From a checkpoint of a small sound classifier: rnn gru.
Rows from block 4, named by matrix and row number. Each number is 200 + 20 x the weight over its row's rms, rounded and kept within 0 to 999. All counts start at 0. After the name is the row's rms in percent of the matrix's.
# weight_hh_l0_reverse: GRU recurrent weights, backward direction (gates r, z, n stacked) (model.rnn.0.rnn.weight_hh_l0_reverse, 384x128), inputs 0-127
weight_hh_l0_reverse.17,097,163,214,205,197,203,182,199,211,249,180,219,198,172,207,203,193,226,194,178,194,200,228,180,192,234,227,194,202,245,198,196,193,194,210,210,186,198,213,236,204,201,194,201,200,200,185,205,228,194,202,219,199,251,186,235,215,173,265,206,201,182,195,229,158,174,174,214,200,202,198,213,201,196,205,205,188,215,183,202,224,195,238,196,210,185,164,184,209,194,201,218,164,195,190,192,213,174,218,235,194,170,197,148,209,187,224,209,235,198,198,208,190,221,197,205,197,206,208,197,195,191,194,130,184,201,205,210,180
weight_hh_l0_reverse.18,088,197,207,251,235,187,192,175,199,163,227,232,203,195,251,203,199,193,227,233,187,198,206,173,217,222,229,205,197,197,215,197,204,163,204,224,205,207,190,211,198,206,165,198,194,192,198,178,205,189,209,213,201,231,198,200,195,200,214,207,242,191,188,201,207,194,216,202,198,229,175,172,217,206,196,189,186,194,201,192,217,209,191,193,218,198,201,192,216,243,206,196,185,213,194,194,185,216,189,196,196,208,186,124,169,198,222,200,208,190,138,199,263,199,208,204,201,223,211,212,214,198,228,250,224,207,200,185,200
weight_hh_l0_reverse.19,097,200,203,192,188,229,196,200,179,192,211,214,220,185,200,136,188,185,196,173,206,214,213,227,197,223,204,215,205,202,200,172,218,193,217,207,212,182,220,200,196,203,217,171,197,190,199,197,196,203,200,204,210,180,139,218,221,195,205,198,159,200,195,270,188,163,228,198,209,197,183,159,232,201,203,213,227,183,218,197,192,219,168,188,210,168,183,198,186,249,231,176,202,158,187,217,186,199,206,185,220,127,214,202,204,201,202,212,201,192,184,198,198,209,196,203,196,233,199,221,210,200,186,178,207,201,200,189,180
weight_hh_l0_reverse.20,090,202,205,195,281,209,252,194,225,199,255,206,225,191,176,187,200,216,204,198,190,180,184,182,197,197,237,210,186,214,197,193,196,219,200,188,232,192,192,197,171,200,199,198,198,196,188,206,209,241,210,204,202,196,203,229,174,183,225,203,140,238,205,197,198,189,191,200,226,217,206,206,190,207,211,241,193,206,192,200,190,209,204,220,201,196,197,239,187,170,177,207,204,205,218,203,203,231,181,200,197,235,178,217,194,180,199,193,208,191,196,176,197,199,207,199,201,202,191,137,199,192,204,212,188,162,212,199,146
weight_hh_l0_reverse.21,087,192,249,198,194,240,196,213,230,194,211,199,209,231,220,213,190,212,186,204,187,194,203,198,205,203,177,194,198,250,221,183,227,208,197,192,190,206,205,181,244,225,198,184,267,186,189,193,196,219,198,167,146,223,220,204,135,211,193,191,199,210,191,216,221,191,205,221,220,170,200,198,189,194,202,201,200,200,188,195,195,181,197,206,218,153,177,215,219,179,206,160,186,223,204,205,199,240,205,214,168,195,208,202,193,200,176,174,243,199,193,200,195,196,230,186,184,189,188,215,207,204,215,169,178,195,197,234,202
weight_hh_l0_reverse.22,106,246,192,219,204,226,169,207,232,180,182,195,196,260,195,185,153,203,164,198,205,212,271,207,202,190,196,202,177,179,208,220,209,205,197,220,182,149,170,186,208,170,190,203,144,207,191,181,205,195,203,202,203,246,182,189,207,201,205,212,194,202,200,200,204,203,212,183,259,208,188,194,184,184,225,168,194,197,197,184,219,253,206,206,193,213,193,201,223,197,201,202,199,183,207,204,214,244,199,202,199,209,216,210,204,196,205,197,221,167,207,195,198,202,177,174,219,210,200,199,197,232,197,204,204,196,224,185,206
weight_hh_l0_reverse.23,092,227,226,197,242,188,218,204,206,205,202,219,185,204,188,211,210,192,192,225,185,242,209,202,207,190,177,211,199,203,251,267,196,156,205,213,184,209,188,202,173,122,190,214,225,217,174,202,174,197,231,181,197,211,198,255,189,212,195,184,196,235,208,218,198,199,186,203,205,230,201,209,189,187,219,210,214,215,200,172,193,259,210,203,192,194,210,200,209,204,159,173,191,223,213,205,207,196,198,187,214,202,188,218,196,207,192,199,200,199,154,198,211,201,198,198,169,204,201,191,200,203,171,198,191,231,214,195,215
weight_hh_l0_reverse.24,104,210,195,193,216,220,181,225,202,197,201,189,218,206,228,194,201,219,197,203,197,206,197,195,196,193,231,207,210,246,202,214,225,202,218,213,186,187,194,200,182,215,190,165,189,193,233,253,176,182,212,217,199,188,192,196,202,124,203,222,195,195,108,194,194,230,198,207,238,199,195,243,194,206,216,201,197,216,203,206,210,193,200,214,204,194,204,201,171,194,199,164,196,210,193,204,229,157,142,200,228,197,202,199,203,210,200,201,218,209,230,181,205,182,184,204,202,210,164,193,196,198,181,202,175,183,198,202,225
weight_hh_l0_reverse.25,090,203,191,203,224,209,228,193,173,193,194,195,191,198,176,199,180,214,172,195,201,269,207,205,192,184,199,188,241,199,198,199,198,196,203,202,200,228,202,176,194,247,198,154,217,161,201,204,211,179,244,204,208,197,205,199,177,195,198,185,189,191,185,165,169,177,199,198,194,210,204,224,172,196,198,216,213,209,244,264,231,190,182,239,187,206,202,186,191,219,229,204,220,193,194,204,236,214,183,206,205,200,212,171,204,194,196,193,182,194,173,210,202,211,201,210,225,194,218,243,197,171,241,166,199,187,229,206,180
weight_hh_l0_reverse.26,108,206,191,205,187,238,202,195,193,175,150,227,189,184,200,199,188,185,204,155,195,207,197,198,188,183,185,200,163,211,190,191,226,199,213,183,193,216,203,187,178,189,196,194,213,212,194,204,115,181,170,201,197,192,187,218,201,205,202,218,194,200,237,178,199,254,183,205,203,220,188,206,197,216,195,233,194,199,192,207,192,219,201,190,199,200,179,214,205,199,201,211,198,190,205,191,187,191,198,203,204,212,228,160,203,208,251,187,214,163,207,196,186,203,194,206,297,198,200,202,212,198,221,165,196,203,184,203,221
weight_hh_l0_reverse.27,106,197,197,198,167,149,192,185,192,181,203,224,204,210,172,203,205,204,198,196,215,170,201,221,177,201,155,209,183,197,204,203,177,198,279,180,237,198,189,219,198,242,202,200,266,215,184,189,214,190,209,206,179,191,208,207,169,192,208,207,192,212,211,221,180,202,240,197,209,202,192,205,202,193,192,178,195,182,178,209,218,196,201,193,205,220,191,198,196,191,224,195,192,205,199,206,177,229,196,216,195,218,213,195,204,207,215,231,214,198,186,213,197,151,212,206,213,198,201,198,199,192,193,210,208,183,272,143,175
weight_hh_l0_reverse.28,087,152,168,222,203,172,239,195,202,221,187,184,179,236,199,184,197,199,221,232,207,217,190,193,224,225,219,194,146,213,192,184,212,186,217,209,202,201,218,206,191,195,208,225,242,199,195,169,188,205,202,190,181,182,193,221,203,195,186,200,206,233,210,204,210,219,232,220,232,192,181,204,192,207,194,210,222,199,206,206,221,199,212,212,181,206,258,213,266,216,198,198,215,167,194,205,181,211,204,278,218,195,206,194,201,197,179,171,167,187,192,203,187,211,192,192,226,196,208,208,162,211,207,198,189,199,199,206,185
weight_hh_l0_reverse.29,100,198,203,205,196,188,182,195,193,200,203,200,230,188,198,207,201,195,228,198,175,210,194,205,238,205,213,198,217,184,207,203,167,180,175,212,206,238,182,220,197,192,200,190,207,203,185,201,202,204,239,195,211,182,244,167,291,176,211,239,198,212,189,225,215,226,175,184,187,198,212,207,202,176,201,194,185,178,219,189,178,233,200,206,182,196,201,226,205,201,211,203,167,195,195,219,128,204,207,189,212,214,201,172,200,200,203,202,216,203,233,194,184,219,203,163,195,163,200,195,245,206,206,231,188,240,202,199,203
weight_hh_l0_reverse.30,115,197,196,198,217,203,225,176,164,198,207,183,204,156,218,202,210,204,190,200,219,201,196,169,234,211,197,220,218,161,205,208,150,222,188,227,185,201,192,198,177,203,202,177,207,199,207,206,188,199,189,208,207,193,172,216,137,191,195,207,183,231,204,201,198,189,243,167,212,192,183,171,190,198,202,181,193,192,200,200,204,201,197,184,209,195,202,199,214,192,211,211,215,144,174,157,166,209,177,201,187,200,201,177,204,195,184,215,174,163,179,179,203,209,154,204,173,195,204,195,240,210,200,200,259,207,189,247,194
weight_hh_l0_reverse.31,108,175,175,199,184,201,183,187,196,201,192,215,189,164,213,179,191,203,198,208,203,209,151,208,176,198,203,186,185,203,218,207,210,214,195,200,173,153,213,202,192,203,200,178,209,206,160,178,180,207,200,227,207,224,188,205,181,196,203,201,198,232,204,202,188,212,219,202,198,246,196,197,143,198,193,167,292,203,202,201,201,192,182,202,182,204,198,200,207,177,159,199,204,187,208,200,229,230,194,195,188,183,208,183,243,202,193,222,215,190,222,182,197,208,173,200,242,214,194,208,200,215,154,177,233,234,194,204,203
weight_hh_l0_reverse.32,090,192,207,202,186,208,198,139,224,188,200,218,148,234,193,212,183,213,187,223,194,231,241,253,213,183,194,229,199,206,196,150,199,215,209,205,203,186,197,207,210,200,202,150,199,231,191,192,207,228,179,224,193,190,207,209,198,196,230,211,203,192,252,204,215,203,222,207,212,173,204,181,190,207,154,225,186,214,206,262,194,199,193,194,208,172,219,208,213,184,188,213,195,202,191,162,206,187,190,216,200,193,225,216,220,192,200,228,204,194,201,197,180,212,236,172,200,210,203,205,202,218,236,191,219,225,196,193,201
weight_hh_l0_reverse.33,096,203,239,194,190,203,187,155,202,179,193,203,171,195,209,180,174,183,184,210,198,217,189,213,208,204,206,190,216,202,211,192,199,238,200,223,185,196,174,214,199,163,203,194,227,228,185,235,198,198,214,211,196,204,252,198,205,187,231,205,197,185,236,200,233,190,195,194,198,205,204,203,196,201,208,209,202,200,207,189,143,214,200,206,173,195,177,229,201,194,198,162,194,209,195,176,196,204,201,176,199,199,191,227,196,207,286,225,214,170,165,179,132,205,172,202,200,201,161,200,207,193,199,194,203,180,182,186,202
weight_hh_l0_reverse.34,099,208,186,226,198,198,164,193,179,210,187,181,284,227,200,185,203,187,210,185,178,205,200,205,200,199,204,198,212,199,200,203,187,204,228,193,196,191,209,179,221,175,199,195,185,201,171,269,174,179,224,199,197,254,206,193,151,206,285,202,207,189,203,200,194,210,202,180,211,182,190,182,201,199,212,199,207,208,191,196,187,219,176,208,195,182,238,199,214,222,216,165,191,201,202,183,178,173,182,215,231,200,215,176,208,242,188,204,213,193,197,203,196,223,191,196,194,210,195,169,205,211,198,189,209,189,201,184,201
weight_hh_l0_reverse.35,104,204,198,200,199,195,198,182,201,202,167,195,194,214,225,177,185,197,165,135,216,197,182,208,251,195,202,195,199,204,250,192,198,222,202,194,178,186,181,201,201,198,220,196,199,183,201,160,214,183,189,224,198,184,201,212,208,201,183,145,201,200,198,227,241,189,194,206,219,208,189,281,180,194,199,202,227,127,206,209,206,177,183,168,214,190,196,213,195,196,235,215,208,210,183,222,211,176,206,227,205,218,198,203,205,197,208,178,192,191,202,213,209,172,195,179,201,189,174,184,201,198,220,198,210,172,211,185,183
weight_hh_l0_reverse.36,113,210,211,190,207,206,127,181,199,208,174,203,198,201,192,209,191,210,212,208,221,193,201,197,198,202,186,184,155,197,170,198,180,191,212,262,169,204,208,213,204,195,259,183,194,214,224,191,240,200,209,205,198,206,195,193,200,156,192,206,193,209,167,183,163,207,217,195,209,209,185,202,197,214,207,212,207,224,193,215,183,182,157,199,187,205,203,192,195,157,194,222,172,193,212,186,185,200,198,244,244,192,183,221,199,185,191,200,218,193,228,176,204,234,190,213,239,195,208,170,192,215,189,190,194,184,199,216,150
weight_hh_l0_reverse.37,101,195,223,162,187,196,193,206,186,204,199,207,219,124,204,150,205,236,197,161,208,197,193,229,155,201,210,201,167,200,196,186,208,193,214,202,202,219,206,202,201,183,207,246,272,206,214,205,196,215,214,208,197,195,183,232,234,220,211,198,218,194,214,241,243,196,214,188,206,178,205,205,231,184,218,230,175,195,161,217,197,202,213,180,195,196,243,184,213,226,201,197,193,195,184,202,210,205,190,202,180,199,164,225,201,200,215,205,214,216,204,198,195,229,189,192,201,207,201,198,199,215,201,191,230,174,201,183,217
weight_hh_l0_reverse.38,102,202,190,176,233,237,199,207,205,197,203,203,213,212,199,158,213,259,197,197,191,195,208,156,234,234,177,200,151,219,196,193,208,213,185,190,198,202,187,165,233,197,204,181,187,165,177,210,195,184,206,218,202,193,192,132,214,212,201,205,218,203,194,194,197,228,231,214,226,184,201,196,225,197,216,221,201,214,171,194,182,201,185,204,226,198,144,181,196,203,194,181,198,167,208,208,195,176,199,202,205,209,209,209,181,170,195,190,191,182,214,203,205,164,204,244,225,203,186,192,225,196,242,201,193,221,198,197,231
weight_hh_l0_reverse.39,095,187,198,200,204,212,219,180,225,201,186,201,206,207,206,192,195,200,226,195,207,209,215,197,176,134,194,198,195,218,205,232,226,198,188,176,196,202,208,204,208,216,203,195,206,208,200,183,167,210,214,266,194,215,164,187,209,208,199,225,200,187,241,203,219,182,189,201,188,214,213,204,226,235,192,228,193,230,234,163,194,193,211,182,203,244,216,209,167,124,200,201,196,204,209,181,183,221,195,190,199,202,219,202,205,194,219,247,192,203,225,230,208,197,205,186,211,191,196,204,185,217,206,167,140,179,197,195,199
weight_hh_l0_reverse.40,100,208,205,190,217,198,184,202,205,200,221,168,216,200,189,222,200,222,207,253,217,171,188,222,184,227,165,183,226,249,224,204,184,205,195,198,200,197,204,207,140,201,205,170,213,225,185,237,196,221,226,192,180,198,226,208,194,199,204,193,192,203,208,221,240,192,189,197,218,193,178,196,194,196,202,269,196,196,184,208,216,187,198,216,197,197,207,198,189,202,195,192,189,202,157,231,192,204,205,200,165,191,138,199,198,217,171,205,201,194,186,248,196,181,210,191,217,206,147,192,185,163,201,198,186,212,203,193,204
weight_hh_l0_reverse.41,087,170,202,200,219,211,222,207,201,184,233,200,185,233,204,160,230,219,200,210,234,199,180,216,208,136,193,163,216,193,167,199,155,213,195,207,201,225,207,196,211,185,207,227,203,208,185,214,165,240,220,177,201,187,207,204,196,203,176,218,182,181,209,221,182,218,256,196,197,208,210,232,211,218,198,241,188,203,195,193,204,212,184,193,185,196,160,202,240,212,231,204,216,204,207,177,171,200,191,212,210,240,229,219,232,226,196,174,169,208,200,211,206,198,190,202,202,215,215,203,171,191,198,182,228,174,191,207,189
weight_hh_l0_reverse.42,107,221,161,201,218,205,188,203,204,169,200,268,204,133,190,221,195,204,197,187,213,189,194,176,204,221,176,192,205,215,211,198,197,204,202,194,136,194,188,186,208,188,165,194,217,199,196,198,239,185,216,188,191,207,182,212,175,219,189,217,213,199,192,193,179,209,219,226,247,228,208,202,193,203,225,206,203,246,221,210,154,206,196,200,201,233,219,203,199,213,189,162,198,207,177,199,163,208,187,207,220,204,183,192,210,199,207,207,202,194,206,210,166,200,200,150,199,200,189,204,193,165,183,240,198,226,220,193,204
weight_hh_l0_reverse.43,092,204,200,205,222,195,213,226,239,192,204,200,196,201,187,194,197,201,176,209,185,183,164,144,191,199,169,169,201,213,238,202,201,232,192,196,205,227,210,198,222,199,160,179,177,198,205,199,196,226,192,177,195,217,201,211,225,189,218,202,198,204,203,151,227,194,209,192,199,204,209,205,211,196,201,205,185,179,194,205,204,214,192,225,200,179,155,189,142,218,202,225,210,143,193,208,207,181,172,153,198,208,203,200,195,218,233,219,205,244,199,184,196,149,213,193,214,204,217,197,188,249,166,185,207,210,214,196,186
weight_hh_l0_reverse.44,107,161,158,228,213,202,200,152,218,224,203,215,197,185,180,194,230,196,213,184,198,219,191,227,257,189,208,195,196,135,203,197,199,208,218,200,193,202,205,200,193,222,202,224,182,195,197,199,208,212,204,201,192,206,198,206,270,191,217,158,199,213,211,194,187,214,206,226,235,232,202,197,208,207,217,200,199,186,218,196,192,199,210,215,212,201,206,214,210,193,213,189,184,197,149,202,195,191,228,279,239,201,206,202,218,195,201,199,230,156,206,188,204,198,209,207,213,171,211,193,183,207,185,194,216,205,211,209,191
weight_hh_l0_reverse.45,104,177,206,178,201,197,209,186,196,191,226,206,170,183,226,206,202,219,194,222,221,175,194,228,236,215,166,177,197,187,213,195,168,193,204,191,200,252,230,203,210,199,204,196,216,222,158,165,189,219,205,193,182,215,198,200,192,199,215,184,167,197,154,204,206,215,201,208,223,204,179,190,192,226,218,223,231,217,206,203,198,188,218,183,187,227,180,203,247,188,207,200,210,195,257,211,192,194,214,197,198,256,200,219,197,217,197,189,200,161,199,211,195,217,201,208,235,226,250,200,178,181,170,183,192,204,197,194,151
weight_hh_l0_reverse.46,106,224,200,218,201,211,193,188,196,183,201,214,188,238,203,192,219,201,203,194,210,210,181,239,210,192,199,159,215,201,193,190,204,195,176,195,185,220,179,213,195,206,201,218,199,255,202,232,196,202,163,175,172,189,159,198,208,183,198,197,208,173,202,182,196,180,180,219,202,184,196,197,200,194,192,225,208,200,214,205,212,201,237,197,228,216,211,205,204,245,233,209,204,196,207,203,206,186,200,208,195,177,237,209,192,231,208,210,244,170,198,231,189,187,201,224,179,250,203,185,207,217,287,206,202,200,208,252,188
weight_hh_l0_reverse.47,101,183,193,210,196,191,183,188,195,192,191,189,184,214,177,207,188,207,204,192,160,137,197,159,201,236,188,162,176,195,203,188,212,197,206,200,180,203,205,263,198,213,189,254,194,198,193,251,200,171,202,192,243,223,203,173,211,208,191,228,203,171,210,182,210,170,191,189,201,202,207,183,207,239,182,201,173,211,199,159,176,194,205,179,206,198,207,209,180,197,160,171,197,187,211,223,185,201,197,208,204,185,201,204,245,195,208,194,202,205,208,198,203,185,160,167,158,205,208,193,160,189,204,185,206,184,202,213,196
weight_hh_l0_reverse.48,100,229,139,201,210,236,173,206,202,161,203,182,152,201,125,189,248,200,194,217,176,214,210,203,181,200,177,239,203,210,241,213,218,211,168,171,202,210,211,192,188,189,197,165,225,184,208,204,192,179,204,199,203,193,178,167,192,197,204,191,205,179,187,241,193,194,198,149,198,195,169,216,235,202,194,202,181,210,176,195,203,200,205,204,216,203,199,199,188,204,231,202,200,213,188,178,184,207,166,194,218,198,219,191,201,192,199,194,214,191,197,193,200,198,196,191,192,184,229,197,203,189,206,222,162,201,151,194,197
weight_hh_l0_reverse.49,095,181,163,222,194,220,130,204,216,198,188,206,187,197,195,193,202,214,208,226,170,201,223,198,202,205,230,222,195,192,202,218,201,201,203,217,201,220,202,220,192,229,225,204,239,206,222,188,207,210,191,206,184,202,215,153,208,171,205,214,216,194,174,193,187,165,193,190,181,211,220,194,196,200,203,208,272,160,195,213,204,174,198,197,198,184,210,213,202,211,238,197,183,138,259,203,196,219,181,187,197,214,187,215,229,203,198,193,170,202,229,187,214,184,208,185,190,200,213,197,235,191,202,207,188,238,211,186,195
weight_hh_l0_reverse.50,108,187,218,196,253,197,206,225,186,189,126,203,177,207,187,173,205,161,194,210,210,205,234,204,193,200,172,216,214,209,195,194,189,200,166,187,203,204,195,210,193,198,189,203,191,202,190,198,205,196,184,203,175,200,219,180,199,200,193,225,213,203,174,193,247,195,198,218,193,178,202,131,174,202,222,200,198,210,203,253,199,202,198,210,214,196,199,196,215,177,178,195,204,196,207,192,224,232,191,242,219,210,235,202,218,198,195,204,173,208,222,217,216,227,199,249,162,191,220,206,200,254,208,214,206,206,203,203,227
weight_hh_l0_reverse.51,100,197,193,233,214,214,214,213,210,233,205,217,202,208,178,187,192,203,183,181,201,165,182,211,191,204,196,211,202,195,205,227,210,251,162,197,275,199,205,158,204,236,200,201,227,217,206,258,201,199,226,158,200,197,200,188,209,221,191,210,210,208,204,149,177,202,199,212,197,196,168,205,200,201,216,203,192,195,208,201,200,206,184,194,201,156,245,208,182,192,194,212,208,197,203,200,202,200,177,200,169,179,192,212,232,209,192,200,166,130,193,191,210,200,198,208,207,184,160,197,205,196,213,204,183,219,215,201,217
weight_hh_l0_reverse.52,089,198,218,163,195,183,171,191,202,197,203,199,204,195,208,200,202,192,208,176,178,191,216,186,195,122,183,208,199,207,202,238,200,219,201,198,232,148,185,221,205,201,205,209,222,176,216,208,173,207,210,193,191,222,247,190,214,197,224,228,215,226,190,211,212,204,200,192,179,199,192,203,197,177,192,225,175,218,194,162,199,208,190,206,209,170,243,201,189,230,183,210,216,201,208,197,204,167,238,221,170,221,200,200,235,159,206,147,202,197,203,199,132,201,179,206,196,204,222,217,187,201,198,206,198,198,200,195,196
weight_hh_l0_reverse.53,110,185,184,194,199,204,196,194,265,178,170,197,206,227,186,197,281,199,225,211,199,190,205,218,233,206,189,198,196,204,209,198,187,194,198,207,196,217,214,249,178,196,190,194,228,215,212,207,215,203,185,187,204,218,187,218,199,198,212,291,209,202,199,206,193,219,200,194,164,149,206,202,168,195,205,203,208,191,222,223,216,223,204,205,207,201,190,194,198,203,204,190,199,201,183,195,197,202,169,151,197,195,208,203,183,150,201,199,192,206,218,251,230,186,187,200,194,181,203,202,205,204,203,227,198,210,208,204,212
weight_hh_l0_reverse.54,081,200,190,198,201,213,201,175,173,206,203,213,206,189,199,206,205,193,187,182,188,200,222,170,232,235,156,214,200,197,213,245,182,156,215,201,183,149,192,178,195,217,258,198,179,199,202,179,220,189,205,203,191,189,206,162,189,192,180,203,200,221,203,200,207,189,235,195,184,208,199,162,221,197,197,236,191,199,210,187,203,189,205,202,203,203,166,170,210,208,213,180,207,210,203,200,196,195,207,146,183,201,229,191,234,198,203,233,185,186,207,207,189,211,246,195,223,153,201,223,201,208,270,195,196,201,214,214,206
weight_hh_l0_reverse.55,111,266,191,232,216,198,195,192,162,201,202,196,212,185,175,198,194,190,192,201,186,151,193,188,201,207,229,186,201,200,185,204,200,199,194,220,213,145,213,165,196,187,197,122,197,197,208,196,218,208,190,203,172,212,201,182,213,211,211,252,200,183,205,202,202,189,201,235,170,181,196,197,190,198,195,165,214,185,187,201,206,199,201,188,247,184,229,207,205,148,220,191,182,182,238,206,210,201,193,214,194,194,228,196,223,216,200,194,197,202,181,205,177,199,191,195,244,207,212,212,198,171,214,204,174,169,214,179,196
weight_hh_l0_reverse.56,101,209,229,215,192,203,213,195,184,214,207,208,180,172,157,203,200,222,203,204,198,208,175,204,198,205,226,211,193,195,202,224,257,179,211,196,203,205,217,200,212,219,214,221,196,171,205,197,142,207,198,158,195,181,204,193,242,204,221,212,214,196,208,205,217,192,197,180,178,197,225,243,185,214,198,193,219,148,225,205,183,209,202,232,189,216,168,183,196,185,197,198,180,207,191,208,187,204,181,192,175,193,197,222,169,196,185,260,191,204,191,172,168,205,195,207,205,202,227,230,195,204,193,272,202,165,199,212,193
weight_hh_l0_reverse.57,100,203,227,210,237,212,231,205,200,212,186,197,210,200,234,209,210,228,210,193,177,214,200,210,198,219,245,218,195,230,197,196,171,208,189,196,198,197,236,232,193,187,209,193,200,223,154,190,168,170,197,198,209,205,217,196,195,197,188,213,204,177,196,213,183,207,190,247,221,190,203,190,190,201,245,219,201,201,156,201,205,208,195,251,191,194,193,183,201,185,233,197,257,190,200,179,202,208,197,204,210,202,213,190,115,213,192,211,196,209,216,195,188,220,197,194,204,187,198,192,207,199,200,155,200,194,238,241,215
weight_hh_l0_reverse.58,112,199,213,181,208,181,192,195,198,185,160,177,202,177,217,188,194,234,137,202,207,205,255,206,215,192,242,201,248,191,198,194,201,188,182,201,175,249,191,251,222,195,173,207,203,202,167,189,217,203,195,192,214,195,193,203,205,201,192,216,198,188,195,195,203,191,199,186,208,203,222,174,214,193,184,186,225,203,185,182,211,215,179,239,244,209,183,211,195,192,156,203,196,192,220,193,198,207,197,185,196,207,201,232,185,224,193,176,218,201,198,201,185,194,192,196,236,129,152,204,209,201,226,190,205,197,199,203,178
weight_hh_l0_reverse.59,099,184,182,218,200,201,205,210,203,177,197,193,232,200,199,203,191,195,213,208,181,184,202,232,210,203,206,197,191,168,219,209,198,206,186,198,162,253,197,196,198,162,178,194,189,200,210,187,200,258,201,153,181,209,225,199,229,188,223,192,216,191,153,192,202,183,194,221,140,196,203,213,225,229,245,200,210,198,199,205,214,203,195,192,199,209,195,163,205,198,214,188,195,198,221,198,271,195,203,206,185,214,194,193,208,194,180,240,174,199,219,185,195,149,217,226,218,191,185,208,214,210,210,200,204,151,197,209,187
weight_hh_l0_reverse.60,095,184,206,191,221,154,184,201,203,196,192,195,171,206,193,198,175,227,202,231,217,183,200,263,206,205,199,196,240,169,190,136,185,211,206,203,199,192,206,154,181,187,193,181,215,185,255,204,174,185,196,190,209,197,188,227,201,207,198,212,194,235,172,173,175,198,209,187,200,181,186,197,208,193,195,211,206,203,179,197,197,216,204,194,217,195,193,194,213,196,195,203,160,190,199,204,225,198,182,206,217,221,208,193,201,216,200,193,194,186,214,200,191,229,188,201,167,179,198,286,163,195,189,202,190,196,205,243,204
weight_hh_l0_reverse.61,098,190,199,206,204,198,211,205,192,170,192,188,190,223,220,199,199,150,149,214,217,177,202,205,199,197,263,224,209,210,147,198,205,193,198,191,208,207,183,206,203,208,204,206,195,207,222,200,204,205,214,183,199,225,205,215,201,219,189,206,201,228,170,194,207,203,228,196,198,202,256,201,224,195,173,213,234,188,197,199,209,189,210,218,206,171,224,204,201,203,199,205,215,196,224,198,172,207,192,183,205,199,158,202,214,210,200,162,177,221,260,209,205,201,214,195,157,223,190,220,210,214,187,204,235,186,204,194,123
weight_hh_l0_reverse.62,082,209,189,197,190,195,204,210,203,203,212,196,192,193,175,181,185,193,233,198,206,175,191,191,200,221,179,158,209,157,207,231,225,189,187,211,188,179,202,197,172,226,197,184,211,217,161,231,207,218,225,188,196,234,189,199,171,200,166,205,196,199,153,198,189,163,166,203,226,191,165,206,178,179,178,188,166,208,196,208,216,170,137,193,202,231,179,210,205,221,209,220,169,176,191,174,194,193,197,216,208,200,206,175,255,186,203,188,208,194,210,193,185,210,163,226,199,202,195,228,197,210,219,161,171,217,196,208,207
weight_hh_l0_reverse.63,100,201,205,159,196,198,171,188,200,245,202,199,207,202,218,179,178,142,196,206,164,198,202,207,200,190,194,205,197,174,241,196,209,208,195,218,197,210,207,210,232,193,208,183,199,210,203,240,193,187,202,190,192,203,250,229,168,199,195,207,239,230,164,203,197,232,222,206,181,171,193,196,236,182,209,203,181,207,200,156,193,166,210,201,196,172,187,227,212,197,200,190,231,177,182,187,200,205,215,205,193,217,217,194,154,197,183,181,169,193,194,258,201,198,206,204,197,205,212,180,166,222,206,200,182,235,201,165,203
weight_hh_l0_reverse.64,097,191,197,213,213,221,194,161,184,204,253,202,196,235,196,189,210,182,221,234,203,158,198,188,238,204,202,202,211,193,213,205,201,229,146,194,217,189,205,202,174,232,216,196,201,206,192,145,226,206,192,220,187,194,180,184,195,164,173,202,190,179,200,194,198,205,194,129,194,197,201,198,175,187,188,244,205,215,209,207,202,199,174,201,217,209,195,206,222,182,196,159,217,161,212,182,202,235,202,198,208,192,178,217,189,201,212,214,154,234,203,194,192,162,202,186,199,210,198,176,193,219,172,192,207,209,219,189,205
weight_hh_l0_reverse.65,105,163,194,207,179,188,166,233,209,201,192,197,216,184,226,213,149,200,208,207,197,214,204,154,198,182,192,200,196,172,195,209,206,177,196,230,218,209,220,185,204,199,201,208,203,204,167,184,226,203,190,204,197,204,221,235,213,202,238,206,196,197,211,163,213,190,207,159,194,201,205,273,193,172,167,217,196,160,159,194,196,215,212,196,201,194,196,202,201,194,176,200,199,203,194,189,154,197,194,267,202,199,197,236,193,221,195,202,192,232,185,161,198,217,204,194,168,234,172,215,199,205,200,212,193,203,199,200,190
weight_hh_l0_reverse.66,115,206,198,269,216,205,238,203,197,205,198,206,178,198,197,205,164,200,224,211,195,197,194,201,205,195,213,206,189,207,210,185,177,217,200,189,210,187,206,213,211,252,201,189,208,219,209,197,207,206,201,212,153,149,206,210,207,208,224,195,191,192,179,189,192,208,208,220,131,200,220,203,204,241,254,226,198,199,173,218,215,199,200,185,226,204,188,206,185,217,184,208,158,211,222,224,201,179,240,194,215,230,176,199,195,177,187,165,190,202,174,200,205,205,176,190,201,184,239,197,171,206,243,200,198,181,193,197,180
weight_hh_l0_reverse.67,103,179,203,198,198,192,214,220,200,226,190,192,203,188,235,202,204,191,197,224,264,202,245,199,190,180,183,218,200,189,198,209,199,208,208,172,188,191,199,205,222,192,190,200,182,201,243,155,198,242,199,171,193,255,176,203,221,198,197,145,243,225,197,220,199,189,195,225,205,206,219,222,202,197,218,200,200,190,211,162,212,189,206,185,203,194,190,205,200,205,212,190,205,178,199,230,166,191,179,197,188,181,199,164,211,178,205,146,240,186,188,181,200,221,214,192,238,230,203,214,185,203,203,180,186,205,203,193,239
weight_hh_l0_reverse.68,096,218,179,226,192,241,201,217,236,192,188,211,204,201,209,201,233,197,182,192,248,197,156,220,248,170,252,189,225,194,218,191,193,190,192,204,218,193,201,206,190,202,200,219,150,205,201,198,233,189,207,176,204,214,181,209,208,170,191,207,209,210,219,197,205,202,208,207,201,181,221,214,216,248,202,205,204,200,202,249,195,212,224,196,237,164,191,232,162,205,178,198,149,184,208,175,222,197,210,219,204,189,191,219,227,182,184,194,239,193,176,216,203,199,199,231,177,189,194,195,197,193,167,194,220,200,220,195,194
weight_hh_l0_reverse.69,096,149,195,241,191,198,193,221,193,215,163,198,188,186,198,207,170,213,177,197,211,199,208,179,174,204,210,194,200,198,226,205,185,203,223,176,210,209,197,210,198,205,207,199,209,208,198,186,199,176,118,178,198,207,218,193,193,204,202,185,197,246,187,192,213,196,197,204,218,195,208,199,145,192,198,210,204,184,158,215,176,200,211,203,194,202,204,198,208,220,156,205,211,201,187,240,168,173,156,162,187,194,222,217,188,160,232,238,212,186,175,228,192,213,216,168,194,212,211,185,188,194,192,204,176,202,161,196,194
weight_hh_l0_reverse.70,092,175,192,200,197,209,181,201,197,250,213,198,194,211,154,200,198,201,191,201,211,199,203,207,133,210,189,184,201,197,205,228,196,248,229,214,192,211,212,210,172,168,202,205,185,191,199,198,199,202,211,186,218,212,197,218,175,157,188,234,189,198,197,197,216,180,197,187,213,180,199,169,247,192,180,224,202,221,198,184,198,201,198,220,202,185,196,203,168,196,197,196,184,178,204,212,209,199,188,210,221,270,201,183,194,197,190,232,188,231,189,236,209,207,195,214,190,208,198,195,135,186,188,198,237,213,192,152,184
weight_hh_l0_reverse.71,100,210,179,222,209,202,188,205,178,240,208,142,204,207,202,210,178,192,205,185,202,202,192,210,215,254,178,215,189,199,212,229,194,226,208,142,187,211,206,189,174,201,185,192,189,190,209,185,202,207,201,201,197,203,185,172,216,201,237,198,208,181,221,205,175,235,181,206,205,197,231,207,168,191,189,191,194,194,129,203,208,215,232,228,213,214,118,194,212,165,189,192,212,210,217,212,196,209,198,203,192,219,213,206,193,192,203,198,216,144,187,186,214,209,195,237,213,203,198,212,200,206,205,194,174,193,211,198,201